Rows from block 6 of the audio encoder of a small encoder-decoder audio transcriber, named by matrix and row number. Rows with one number belong to one neuron. Each number is 500 + 40 x the weight over its row's rms, rounded and kept within 0 to 999. All counts start at 0. Numbers have three digits each.
After each neuron's rows are labels from the 100 clips, of 14976, where the neuron reaches its highest value: "top examples" is what is common among them. Only what is clearly more common there than usual is listed. The data: short read English sentences (LibriTTS-R). In brackets: how many of the 100.
# fc1: MLP up (encoder.blocks.6.mlp.fc1.weight, 1024x256), inputs 128-255
# fc2: MLP down (encoder.blocks.6.mlp.fc2.weight, 256x1024, transposed), outputs 128-255

fc1.410:494533492441507562454472429494478454432459585495502503509542484557580508505488544519522508537507533540505512446557516541480442544548437502510452565470447463444517523513425495486460493522511495477462455469500518497585537470490499572577467493459524415512477566432489476512450511437545522481546462468578510547540444470506493453478490533473507530523532483511508522583562422515490510439560
fc2.410:514481454459505417531521442496548523421542566497566522438464437545494514537494466501542505486480527476508420550526522516501528510514473457416527441494500455414512485540484516500432508443493461463502526486510508463456555449595509507485403558544522524487527416502529504460455520523549538445531465493499523482475511514475558475511462518520509499501514506464540488570479502509488536444495
top examples: the word "and" (33)

fc1.715:533512468479525511451442501487512467557530526419476529555487376460514506525573519566541453572502463520465488478426511439545525448417490555524494565553544525474560488549511555554456514467480518472549436492534519427551539528517530507518463535448439623503492478501513507507484468487458550470484572486515510472509474488463472437479578510513486439474511440482506504545489523455485422454507
fc2.715:534489533491534553556548468507504540480534537481490485474465443484453472493545473436448458531521460502510437446410431502456462412510591465451522459503500469461470493532560542515510463457494424505552502544482519458499576549501479546509522473457463474511401419470462488604529485515444503479538452524474476481498488477467493468513545403515528510467529532418516458507496436474510420496472
top examples: the word "my" (48); the word "i" (38)

fc1.733:371513458446560470530478536556473473521472499515541479507451433539512523570428538473452467515505486474524536483543463506474478488473508426423479451491523477431520514488554500527472492446485528495456535524456476536538461507492592459474490482412460480522533417537507546491445599499480493491485434530523533452458492499554586488488515412528433512525535518520544451570527426505504488516521
fc2.733:579526495515473442451493502514490481489475444420487517447510491530538572529502537452496488509539518516449524480501479499420492536542500581512497483508546491489493555567484495498491532477530410527495590504452482588475525549525491532647558488523438520509537482483495488556459513561439519533464477503516518554620526475515515546488491524473477536507456546511449515492498482528455451517480
top examples: the word "and" (29)

fc1.740:471508433446525512487525510517501490501537558483472607488466523542462528440488528467423622505518516480500469520527549516467486501473530552462448502466535528511485545537509558461468493482463533409575514524516538492502442473455466424488466528540519606561492527509489517490508473539497440544465500428509521567533504489440498521514509574416485447525526532450469559492455546556477498464544
fc2.740:499457575489532497526501512491464500483471521506507555530509508476523467543464485519547516512491491451413458493507550596557523488575486441532453539502446537494539553517529513541463549432493475482481452406464496527501437499487505493541510500460527489531410495432490511496440457484423524520595496574524443504487570475569485505482403476529521533571547515561557564477507499435491500493488
top examples: the word "she" (72); the word "said" (29)

fc1.255:511459488561524510532453524474557506476483395510497518507464486575542469523528524552489476497531434519500485577444492479476455411511500465449470478611480564442513541518489526393552489559440479494501503527450522462464612540496543499534459512461585506467641513495478530460552493525444538500488487517486471484529496450482578480518462444503541444571605433473474570531484504534474482502426
fc2.255:481514467512489494607487491523566522483540449549431519491494457517539528412453526511518434543534532502483451473442547519579512528480523449537566484500537505473443515448501486429518477455456536535482471495419484440529465458530454519425444524538499451534487563502483524525504535443503472474491490501510547555454555430515484556454526522510494458448493480510549472442489520473543434552504
top examples: the word "my" (30)

fc1.743:493411500501464504457520580528564562502449430519460403473523494512515483435521491534534426495542589555487519530486488511487500503469536451574523588461503494525506570483481520533589539566511446473513442541544450451528467523563467497547391486461454503494484488474444520469444495534480541500499466491581509497562473488478435500498490478464548509563479483503468530514482506547461474456501
fc2.743:425521468406437520555570588560486509501511448453492477498518489482526517530502554444498612620522545475523519474465492496564477516517493544554543510485490536524523446480513484513488501526488451486569439533516543482495512522461462508460494515465495462519484454571492431559560495507493471462497502500519529490381538494542533545539454523510523466469536468467508483547467476450489512553466
top examples: the word "he" (40); the word "you" (39)

fc1.80:547530476551562546537513506530521454535561488498534499467523578527480544547536491560505496432521531521506472543574468501494550477460508517507501471608496442462547523539443471553488509498460418459502556497567456519533449523496443411500437474475523551513503520428495523460531544505491478525504530551453510489477504554519474408419441450440536517490515532457458511489448470523491489579540
fc2.80:399465498515478503539531511435481545467454554533486602486457534516520453436520545490539470491552405466463532534504562561520468475498525556402500478511508620513493553537504496497514496481523512517498481535478518507551440525476452481525627483459417495392480493518529550492478537522461473523440499519469493512523514506435473523497476521563536540534470526522458496424541570554473470637472
top examples: the word "you" (44)

fc1.600:465528450503533453511467446421562470488497390417367477495501468469552480439459512516516515500447522457566525529563567486452483448447456482448481530483510485502504537542442475491454546523480537570559479498551515465427504505542495475422433522547465516493543527450538542512533447489563486421496536478489439513448478558551499540573497534443480555516524530496476429534514519448521443473560
fc2.600:555513555512467478518471508492535511526489515532446443543563545487508471499509425495472534507544522496442523547555526505542500490486466482544531566500469566557521519464542590423546487507476486478504457526522459432537480397504490480547541518469553526506491605500563522527519483520526525427481537509457569551542503533505502537526534476438520547521513501464519488474466518471496515487604
top examples: the word "she" (65); the word "said" (44)

fc1.550:490432522493501424532565472513488508466525445495508503422427477552569487486514496531524529501397508531452569536461514483475528491532518555432513474496536565571455493446457562453520548493515514499466503455463425526533522467481514527487504519631482564515489517524552500512441529459466538414470481496491529517462504536608458432526527485530449472563504447513479508526444490561434462496511
fc2.550:511461514489474498557518519487474602557444468478506495483461472415542565491539513508440461466512468524517498534514488450463575543492522534481512548510471436539485497509486587550536416562452497439592480470511434470503474562461459520563531532468487496519491471490458603465509544485532562473531536527511524499495450503502526521455476529458570460441511456503501528563481563552523539452433
top examples: the word "was" (26)

fc1.657:526533506486434559476527487513504484552523533530600539479532515458531431570474457500533492531511490496446471544502458464545476511490546517526515541542503529496545520550502457514529463455483525524488521527504497531498535468435482458584535502535479538419443605544466506431456587489530440498509514465485513538510511514532422412482526524496477502568531505561537550520431464472456500458499
fc2.657:513531492571523485575471483453480511483493544523518515466514466539474481516502434480483404501552512545495471513488461547461519449469517533493451488508499513493515514543463508505461487513497454511462525523503480527435475472483536407489507554575513480510543442588550584463507501536536491447528490547554437548503504506547494446552564488554476484497523477457588449541431517499488526539509
top examples: the word "and" (33)

fc1.387:553432502439458494500609531532491473494479501456440494516513605477481447444432495492494535430476480525444444481460544558448456528503546450484503494470523513525515453450473545502531544502479498511536481497475511469386439514492477467532458487463520492461481492474488592534568546485507559474449452416512457549592466543518549557475437448472479490549501399507543440505478586508510482472499
fc2.387:514477536433540471496473481487457508576506461500489450523537460523476521479513568484442502536566505479508574501508527570492487460552499517544483502438465486512471433445525510443514478459511527399491454458596519420550520492505537575480504502474454509521487508477503528494422477501472528440526485450462414563525451521522497423457459469544500488503486474467488538526527531457511520563523
top examples: the word "said" (79); the word "she" (42)

fc1.738:498443508478519475525547482488452482484508538544561540442491461497533497526511497451498442539502510559520554547500513446527526499529528498601476528429490440515476422494500533551464419458543550465511431485484503427493511532501424544524521498442548505474497481522498548473443514474516447463511486422465485603454522547568510553594460569483499489476399580497490537532528483444475526520477
fc2.738:456559544493499547480492574482501459499570557529461456548436558577535489412516526536522479509502504560486546495453436565537510511456583478518494452492452493546517506510554441494460563455544550548544442444502583560452520530552495533496527527595463504564451476565541524501518525506491518442506462453469502527499492538474465441458466503558478496513519550512496502515511478536419535489501
top examples: the word "yes" (41)

fc1.562:510506519452534467461439470574479531456465492513528589516475446535569499485463495475515486505497507470441484429509570461530559476556523526561511452425481496468496447499473450508555511569517489469477497526486433538420453518536484493495552433528517486502449474551398445526457483485495520483487496569524461480522585551520451460467451488490532476553485528549466483524434489499434497514504
fc2.562:445497498454514529487492482502498490464535497521539528609508444522570498502466511486512497497530506533480603548538584549546454531493542491485452434505457502454488450496526463454476524499437549491489559502478485468564470456475483489496449519497529478394445441515455542486491505420501452449471552496545495508510494446516523487540511501535453530498462422476403461492522566584481535407487
top examples: the word "yes" (40)

fc1.301:488532473478556474518489498498469522433516507461486443526476411497459525490511516445508463524507481426462505430500505567551516532500399481516454507473532525516497489590447480499519488419501475541519488471547479571453540447495538515518503545487478557482453504503426497455453475523479467510555535540457524502524590505489476491537523418508470495517504443573546495485503519461499558585499
fc2.301:460476505496461558547461400527429475441456483431485470588473480464507522513460461525490498470495457516528529456542439546519545506507506509466525484516562501512467510503418505578516522557462487474507461507421482413478537453548473470579545566472487480522532490562522531445496536494485528477445500494482454499473487514574593581616493474511447528472509416494480514439539462485497510431539
top examples: the word "and" (52)

fc1.215:460502477553504548482502460482533412481510471432501495478474547455514567499444479500508528485543451499461523536421504497500498457558537497523458520437503496504535481565477455514489531505470561516474533505526498460520552499508528580549452525507604512494453521534486571549508415421514474512526566476554491479500524506457525487501452536483498472511512513524558519455530550394396491535504
fc2.215:500480529533463498528519525571510469517527478493466468511520444510488482484471448531491507454564442483496488473493461468430486433574444446550470481544430474489451532487540557458496511495519512521449506496471514522486451468412545537453488545473590544436506451487479510526527554431512474501448541445517567491525443537453449527456523513545523476489481505546534437475524489475468564527492
top examples: the word "the" (69)

fc1.222:471453538568499450486484452491536533445479476569503468538487458395477561509477481531470460511523504500517473472566496480547516498590474551460438433407557510530495429413455434444559534534470469506488553496487505469481475546478467534478580517560555546455542479458473441477446458486491576553470477469516534532545453519536475488489547471515553517496529516518537503560476489487453493556446
fc2.222:475501466501486459475501481446543448465447502452472573512507551534421518463514515461509547516433612538491485514556419516595551480538485520452532529469531516531496555511504480505463512586399481456490476542532554525512470460487525551483526504481481474469495531524550414461477562447496480482453554473524507469472449519607472501446458491595532479486516467531478538433479547544496386487486
top examples: the word "then" (33)

fc1.490:486445459442596459508481526535465482478455562501506406569447446468507515568543478556485498509507494467496516503478469542500490450531493518534468472387517479513556535518483486380561489501486438568508523499479453508511552499486528486464511575509513435525565495559527496489455475489480473560504461512493448519501545517546511490473536510513508461437506532483561573353545495458475496521493
fc2.490:494471517524458539495493526456513590478490490534497501490485508545531462471561541492491493498573560537475482557558573511487407490475525548453443498541496484461488498567483562447530534531458499515522518492481496491530573567448474535562489520463524508473494471500464527556551464522494488452438480483499514532448521445496439518548500437513533438540564472486512541522488464492552488510520
top examples: the word "was" (36)

fc1.152:478540409510497480482471478596473591491472475472479463532464450489501472505462505513457536487538498566500540520476570452480495598450489519536489439527463504526519521570518490528532532484499520484478463595482516542384501528390578541527468512494400507459471510470502535534559429507492479431545440508509439542464513521507535498487527542550482458478439502512486452502518500506401428550504
fc2.152:510420471505520550492489567483496502476524529498562537520504480526496488468465516519456546486463486559504489539569493498508492519495600550528436404509488464456456569574488590440516443513528492505503479487540587550450504480524571473566466515565549464521493417482548464494497485505453512511543483424418557583492555515553464529445479547483538519488496481503458464474451453560468486453435
top examples: the word "and" (37)

fc1.655:524395497488477462544503498511467383528459559463503540485496469508497537485505546540446502459477502481488416465486445462429524531469475461489585463507399488544516515508452522510491474476524537572488464544480459529470569512536482511532546552439472498498446475505482498501506547462522482554487549458476455545505502483479505498581524481503561516552454504510469472536456591469455531469490
fc2.655:486532477513497486481509458532565494497558466428494489452486508501529448476431505512482530532531441488582543513508496512459472459498474530543513486515454538584435492506441519518469523573548516498520476469515547452411531523484414535531520533506438514542504457540541534469558516506422472474547535436508513519522469565541584569424558539485451470509499429516454478455532434468590496555541
top examples: the word "yes" (27)

fc1.495:442493439457517523483512489521494488523467503443472564442513528498514553496407538468482498500488476528547538482542467433457554554459523545440480497483480500489465458438511505514486497526458550518395566503522485491510453458529564481469510534484463485555515605453472452485534542591486553493439525462494532572552460466551496371509460485426516423560561458464548567502469567455515538512506
fc2.495:527502491530516514415554469540447492559490525514545518647483500426526519544582419515523527591511456528480483406497521539496451468459433459486416463495485469470481586497518560531523444494458501510481474503535534483438431478477519473489518426512501478521523517496521480546452535502534473488530453482503487468450510523505523473576536429454499497428525500454544493553562458477441496496476
top examples: the word "yes" (51)

fc1.252:524494495425437449450547490523479480578483528509515550508546524457481527403441532466469400478495509517469501462540546573419555510494512535548465518511503502536537480428525476483507471394540514515497508435524566481510485488470519479490441512429487463540452521468546449535547532409493470519477511563510488490453533433472493512520527520564562521576481584463561476451516468568549518479526
fc2.252:502492444452453518476464482500491463522509485504488502462588517483486485504441481462537459448567498467507520474534465481505588427450489523482364539534522483507548503437497564516521519429520520488482413466463544442511532494518503519515515477498552452494559567594486460508510551532505478470503527509514480519488565459529425550454397505508514546425547520532526441425585535516532537549461
top examples: the word "i" (43)

fc1.156:508452464510469453467533475568494464458473459510409523554494534440453508511458512469462543477623528535595472519488491513544480386556452575494535488524440520455480482446500446521491444481547504533534483425491538506575517522459579525459495498531471441462529491490442530600470506454456471504465505492457536462473526457474522508539455455541426538573508500504505473507418526520518499558500
fc2.156:531435462537460422522528537477525440376473467479494510505475389476462503418483465545574510535509478462451473507539443492507498473509488536410498513415431464493522533473544569518488516464505502503481487510575516481535499465487513482492522440467529504474528547556555570474458548510543455510474485445503533536505488525601520543508480457507479478526413474463450422470477535486494526507522
top examples: the word "the" (68)

fc1.187:579510529441521493491489483532511492466459432463459463561438537511477528475560444435549534553466528468574495517455564447566539470548433527506496474476507472555529453475533496503505518478555526582459477425562511522563495478521486509517463412476544516511528520524513530456500475517582555482466513459509480490436511525490492550455525489471502498470477404490530489468487496534517479487442
fc2.187:466468472527517516482481503512513517501496504421470528532447517559553476429537479479475539540457469455450489405491528432527506444385547492567542557457491511562526465447504537574477527485601522468481496487553480520510512535530514517566499514439489491484535461564593520530469566527479442411521461446488573504466515533546410487575484554473524549513489451493460547529510528499432444450506
top examples: the word "he" (40)

fc1.341:514496520488499497505542443558518503574464579509560439575472525513434431511475496581481507502468535463478465465508498515422531459441543492484459524471487513501578458532517433557545507436555487484573473562503452518466509502518471477554460427459468508498465511513500515388482524431507441475506502445507493549471429497480526513515468509455419563511530515491492552561475477495519545506498
fc2.341:518521541426512492512528493496471477523500480505448435472481465544498524566530536445551480490542476497509574526482469554475543430500544523568511439547569537570549476445417538507492471514534450462473507488527538508559559483506531462457485533511469455465528449497507504419491492535493427532408505397466437454526436566485465457464464480541465458600501474480491482583489551539456503539501
top examples: the word "i" (61)

fc1.289:524485523509529472522473442482503539528488521490501531434491464503470460452432507515524449424451470516569593509570505495524508477496457472573498546437468500562478454559536447516483527514470518485474583491529432496404521462473448492466488460499489531511500540565538532490513525534545503520510508488485474515485572503425472485464454483521463492521497582516505443466449465529509438467435
fc2.289:430478510490449551475562513506443577519500479552469493458506463554505489532457514453510560490534485532437562517468475503533436459444513514482506532491447514455555549531481539502538484489483503520516616482526519455414440469434457586497524541474485518437536479472472558459461498490443528511502406508417438476539504446581419500549476534510501501553491458475444557511523575471487425575527
top examples: the word "you" (40); the word "he" (29)

fc1.684:481505458478580476510517525485525471445513532518475494446483548466530520439450565487556480513383542473484503602498597605484516493452564551530475524507560551471488549515546495510501475512526540488513482526479479434468586517475472467462445494477510516459522545577456558511490531474490492522487542488422466550498480413486517506485465471521473501588477491444568574568479476509457560501522
fc2.684:501541563538524494520432521570521475478446456557493541544522443479506527493409507480434356559526464585491497547571520520486484484503473492442501540484508432523518482518523494480494535427378470476531527437477457514505490529547474481426476465523540501506471478425449477515512528435575535524509534554509468522435526536473464511502521544542399479457526458477492484467477491434475495449515
top examples: the word "she" (27)

fc1.86:554454463482497530478497503482541511531502472449535514491470455517544492513428510486543532514453510527533517484445493463504568474496537456481495513543467498443520489514478475552552545500496493495558570490479512526552523500491559552530448508419463549453501481550519548520476533469494510460510497520473452538489477505559461496546511573557461444491545450548529417495477477403512536534569
fc2.86:509495423508542521533443487471520493466490483548465553503427463421498517431454445495500440500456485446524500573451502488430482527492545533453519472444496428515506452531546503507551524553503446440548520512486525430430494469536443468471516499478436501570450498506485595514518572495503535509464457491462479439467556521476488497539499550503433531551526576526513459501503504570522569507469
top examples: the word "was" (65)

fc1.751:473455523451460548510524475441468524449524539501452589504532454522456534503518457528515502463450487421500499479484495570469515528488470522463524556564505462483461462455496527523496464459474529528497529440502497593571506498558537469501518501515499512536403500545514472515504531508498531479482449614434478528521525572467448530551417489502514464450465477520527497466461504512478503487536
fc2.751:500530536434524500537539465498461459566458518444534566494471561459552509549481548481521514476472433464464484491505509456507479495438464419534444512574531530456495453483476467495485487576517492496429523441493524499565444526532444450566459520581541471484409513562425459506435500504583440531555515589472438373509498512494462444444454495484451599553564463483485485536557489519544510534518
top examples: the word "she" (88); the word "said" (34)

fc1.7:484517461441473478496525461444524507435458503495430559490465523504531514422467517513501563499571552508551462582555489546514502408482606485550492536485524493532524510445428528485565499517494438511456454455548499490449502525521537514488486381536493466500440485511478518471482586537506526535510523512473513530535529406520503436489498550456479424535539489499535481575484537510568538586523
fc2.7:530456441511505530512445500491550438528452500532601517487499475443499562485472482575404523533512416493467484505520601505447536515507490472476532497521500524469444470498495522456514468452475478391564458469596463527500488474557501502531473457513491439533521516548588491509607488464554551488564501575471478560419565485483472446528500530508457501489564497522481456514531506487501518529500
top examples: the word "she" (81)

fc1.258:543511514475511492495506443463449494433547483583405446434468469492464534518483591535472505478495556500551477388478504523487443502530515489565509490478602535415503473536420562535498510517480475457439552466456475520474518467515497538477550523514487514546487509565582562566499386496466447509510457434436485521491542518525543445493465445473527487463512462478456498515509534482473439564543
fc2.258:537498528456508480513463539451492488489504555488538478484481507516468523558507460499442501555458475554521545478475552503476452556475479568416503511464545501533498467509519485494472480572486488459516488514426515524566590519476517513527423544496438433529514519501504550484556496482553558453475484447456467504553500481539451530507534569511557491557509496519520549479480528445527501491505
top examples: the word "was" (32)

fc1.573:555457507498537509529502492521556541403510519524449516506522548516506546493545458558526497504604535548476509474478469476577498491508398487506515555470520541570506488476438458430497534529476452506504564552540471479489520479511474498521513518459501530550477529509509518437530442463458465509494478518549486469513478501566540465494484440547475428569468505512451512499576476495428517536473
fc2.573:502479459423492470469489485496490534512511553453582487524497520507504542548485464549500481506532483475549488546519514506591555516499539481515463531496561532539489514459405448530431571476418550449564555513419495549475523452559503476444473431493523512564458563495501527501446507522532472544516469561457495559444457424536463512475494415591480455453428456555457542490518556473481418482497
top examples: the word "me" (26)

fc1.323:540566469477496497538495548499463522515526443481510446584456527528458480522458472487527573454532546484462540472504482535487450448458540583481480515496452457494496546568430523514411493490451579484533481480501436607511502510576481461472477503538540511496483481540443511535467455504526439543556541462511482486505512512529487518533508517473415572446486486528470493533502440507508465564545
fc2.323:580451487497454468496462530505523527500486514506606481546484502528410490497453474497448479482465473429520426452476545479408506488526430563434516490543541570447444556475480465458444543524531487498506451512485524486546497511556476436487520553548473512513531542459573570484536595515541440502442512531598553467550589508561509471482503544515500485582477491470488508493439528425515530498452
top examples: the word "and" (26)

fc1.110:546475570466512503538435470500480553462396508468536471524542522488405585500514476480489546409463539471486455490468463492524506620525486525563577524470434495503464505437463534553534475533536525529433458435577507437514495496527487499501506512496503555545506475510571518434439498543455510508484510490550519484468452572482505467531487576497516545553487493488481458536548558497526476476570
fc2.110:437496455473514566503490483540495487472476505495500522524512471485461463536491522497575580542474529493480613455458595484463451468472446446515468534527533433504513476473536499574477507532568478520470501527511560504557526470542500493528535591492522509591445511409528480499455515581535544540453584562542445525482508453565491519532521529534507422452464459420446610493525513475571462531521
top examples: the word "she" (31)

fc1.333:508475498503481472505496472456541543503550559550528437536528549402477539526457575492507442520531471510543520507468506550468451496579571444486475491514477463442584491465539495515487495505493487490460509551575463553495572438536527499520494487443579547458499459584466496549438512517460463608522522498558514487452504520573459470497534523491462589460471471532521592520489511431548525485515
fc2.333:531513519518509521540508472535508511529499512532403505442531520512501531547533580482521456515463479496530489477474438411478508496454449518446465522470445502511448538498478491454511508537462468448529447559501527449484520502488492555483498520546531467553543489490534446469568564541536439547495468550496501512464493429496477464526437467581519534481529506557564495458483526540570505468487
top examples: the word "my" (25)

fc1.635:488547463492513483507527492492574489512544518480500483532507572472527548514511529535457523512479521476507430507481526471513501498480511527527522431466508510521556520517527476535475438546543478537410525471486550522478526450490461463549528580530495440590543508494490435500542536549487515606491438483469481472499513507520411512521445521528522530626576505478506432493548512523517517473496
fc2.635:447575471492517537439488484442501437531539521472430532517512533498531507447545486480476515496559471552535467500505493437535533526496462511484423486458446473557432470450511493469481523522483525418464442484553460581465501457440557507477502495443521477486444533535480483523566480456486592453542487484473451461508486454523520493506535519556482457425549529552488501480445523449538549519493
top examples: the word "i" (83)

fc1.282:522439525488589407506496487501517485422462561502517553556431526534469505477474478501478477505530444487492467509482557542473487477482524416564496544442492538501526467500597512440512481467421525498585492506548478480486568468438506554574364465494446510433479441518517471515480429534522526488474478527547495483570481543477493497456538538527475516504516511532502533483531500463585565548531
fc2.282:543477495472566504541501476495554537475430508517527518524490466499482397416513487490474556468482574483495499551481503495496531482509582510623488470515437521473454539494480546520562501417446467579428497560541516538524547475545591517444501445490491518465500416515465476481477503515565519496509499527486462578519567503506482496418446505535505454478482512558474483432499557455542486532505
top examples: the word "i" (40)

fc1.146:455513580446516450581412494452513424550481520461499540451463504530484518509476425417508465527513508540446423515549544494541474450543508451532451502507518566463523550506469494451481462535503448504418503499454579471519502524541516494516450443493453483510502484517467566594467511482535568514508483512572398561463480583497544461425534482460527480468442469541533547514540489533492489554424
fc2.146:581483492478494499503548468463520550440534440480576578517474509574521493444488499437496491449505491470477512414472448463510478451481504518497537465534516516456517505449490379467460479497540564589440432497531447509521531445544487543447482553488429520440450418516495518517525496476512514494534484514464525512465551392442437590450447477499460562530493537521470454448529534513453495472482
top examples: the word "i" (53)

fc1.565:507508559502525435473461494500535432483540538500493542494461506540549573440455520494504512475515482519472444516500483513516514440472487472508500602481534535401532485466430497526493514488449484512487499509469502463551495519491568439522518521578451479491543496516412446480509507517538529458453521540565535508512529504459525490469467525488478478466541395519454459523435513547448529527438
fc2.565:500499489519545512463483577485565520464539560467564496458421480489509448476503509492446496474532502497481509530516528554562448490461530518545537402532518508520557464501491440525496459536463499496467490494500418539501491524466437575466557533436440465450468416559494415519545481495556484485467452525552420489580453383455529496564487487477529556594541478520495541521528446491446493539528
top examples: the word "he" (35); the word "is" (26)

fc1.116:501442529516474584465523481464492435447522520448436506539479464455495494373513517473548477482495473518509585492469511467471507554550556471469532503521440463477440526542517488447485452500535550455489517505473530493443562476526532475482486449449506569462480509471510499489449453517529404488493543494489526532492522463535513576486532535515451477442495476619454433468560546476436559532501
fc2.116:505443514557511494497473529527373594514539441509482408540489469483487520534488515495455514435494492486492556482544595463520550522480467534516509527523469521473538422492500514504518528539466524509533491441477512507502489491478488506619502517515544494553462543459551534499419466552535489491516547481481500450524521476421473502469407548421468552526517491490506515478544505516523514479533
top examples: the word "she" (38)

fc1.431:521528501470519415513495453511412461432498570575465486523518484466527484481444508470476506486447456489489540523443467487524435574480487517506422522496468482438479545539489545542553442517482546551563537515506508626496451502474504476486546462452507507537483562506481561559522543510546543469506488509482454487480477500499586498540460509522513545531458466558436462533535460523440522424462
fc2.431:536427489560465535473446501430497536492482448558553489437442498512522484512500579500574569490527538553431481463546512563565447504446464487455477464502524514493528524461511541529484491454487461528456474515525529485419487527433536467518516481516553481483564470501437446489533520444514509511503521477408417449491475525426507473475499540511514498515476491526509506489536512491521452543541
top examples: the word "said" (63); the word "he" (57); the word "she" (28)

fc1.87:559524479448525516524479499476474559509456491505514462498484473584511442476490460532420523494479498544440516601537498405505522508585459472611448424428513511471468461526446546498524459507582464564526475481533465515564478527524576459540522415557532399550574440488530490422472546547490446482498539486498505496461499476500593479458471505496520539549523520457522488553490502476481553486478
fc2.87:531519506469482488496502495496498425585508486435531498503481468536447492527463380433467510551550488501502525581460561385526486462546548511538495515432452508525542593524519461486500484474574550565488469464569493514443515473454468469413440482515472525521511524524491471464544554456530525508539523476579504498524562555466466471431542491517493418488516480502507513522509491467456466471470
top examples: the word "my" (27)

fc1.457:542472489493463587457441521507494491508501543527444545482578494452526458480442556485530491519509519542531514463528454547519455537443512499474446498497458467529546524437542482501535469529500542516558535486501483501421469505519538510500532598471449489460452468529415506456517512416482491499455526488516466501522509509502469512486510478494521481537516479506506465528470532436450472485574
fc2.457:545517505515553524440472491501408478559557518510481519493452437518498574555551475486514529514533512522509463483510586461439475475504505483512476500520431529456478518486478519487526489519486494558495536466489587503472524435473492492463437516439490504555487506542523549472503486604474514383529469562505486497483532490559523524483480523475570530505503487453557485469439519606562569493445
top examples: the word "said" (55)

fc1.240:518436538513473555457505476558544560527516479524434557492461464499520516504529498504459561482480551555533449527573553462478445482448418527539465583469439500483532484432448502524481505538522532481501439497447493520561531525500522524529533515481439510403469462610520470517467508515457481538473548480494578425563507502549443498512476499495478559503470528443499611514545470433499480480543
fc2.240:503539534487525439459449505549521481500504559502500504518479440583495441462430467489435508505508544490464503435520546511534482566504530478520503489549504461532492456509463450512544437520470487573548488588497496467564462469530488544474482418535483439539480502564585515519580501466565481557512451469461571491511515433546504559517534488447478402491499478497483490471478428491508433496480
top examples: the word "me" (35)

fc1.442:574527556417537535558416435483485526430475532514474488424407496406479500515491530416490547574499484472493517502476498510477483515502486554504498429476480473491577585568519475577456502515483530544446511514489475476468487482469548533489503475509489507475443531422478439517425465496513510482460443414586504566532492467513473484486449438499558473551519519528536534509551570539510510554523
fc2.442:427523507464537502463500510484444536485472484509454529546461484511509447467516468544498516500488570529568479461565505518507507512526456481472552432554504476414517577427455485483450436558475513490453510564531496471538557504480466502483515406466521497546536503414525582561507530569477535505502494521456519483459511522463543522536448465513498447475524490431501448535511492442517521507507
top examples: the word "he" (29)

fc1.189:501467515453592554540479457494514501403513479493512500495536468501497550531477516436492503487433493498484465518454511501524508518459423452526513559463465493521576518480450439464449550543476455555585503486553531492523488578556469514524394494535497505484595541457455502515568487515463468470465507564504465492450487511555448533473465523557469399582494491398461469512480564454489473491486
fc2.189:420459435468490472482446482542452507573453520485501493544494500507513482500467480411445495437489546482461464510480490531511478564473506522524612469544532506539491498561510464518483498485566476518525540429430480460519490496467529557543404463502446490472422520456473526560471496537507568458543502547511535541444443514486521514482475498535536595453415473491499541456490476443487431538469
top examples: the word "he" (39); the word "you" (33)

fc1.724:528482455539489517497543508502493519539517454477461422489459534579482523463506463458587492560431567524484453503504485537504532488443494513539494493498475505508563494584456476540488567497559590530457477564466502454451557472462489521508496457564519460473461543521497485528531594491514470527454488477507511596519553502464486488529516508481491517442443554463508511505529459469400485479489
fc2.724:496543515503472496549464484493535470476512518542475501516530561573471526559440514440453498556445556508481502498517511520472492444485515498476487486496465538560602507492514472539568547517502501515445486517531469520470500435504505530484498513544492486446455436503509522484559431371474472467447492427523519506477469563499484510472500511546515505540542466556533494484449509510490480530539
top examples: the word "the" (52)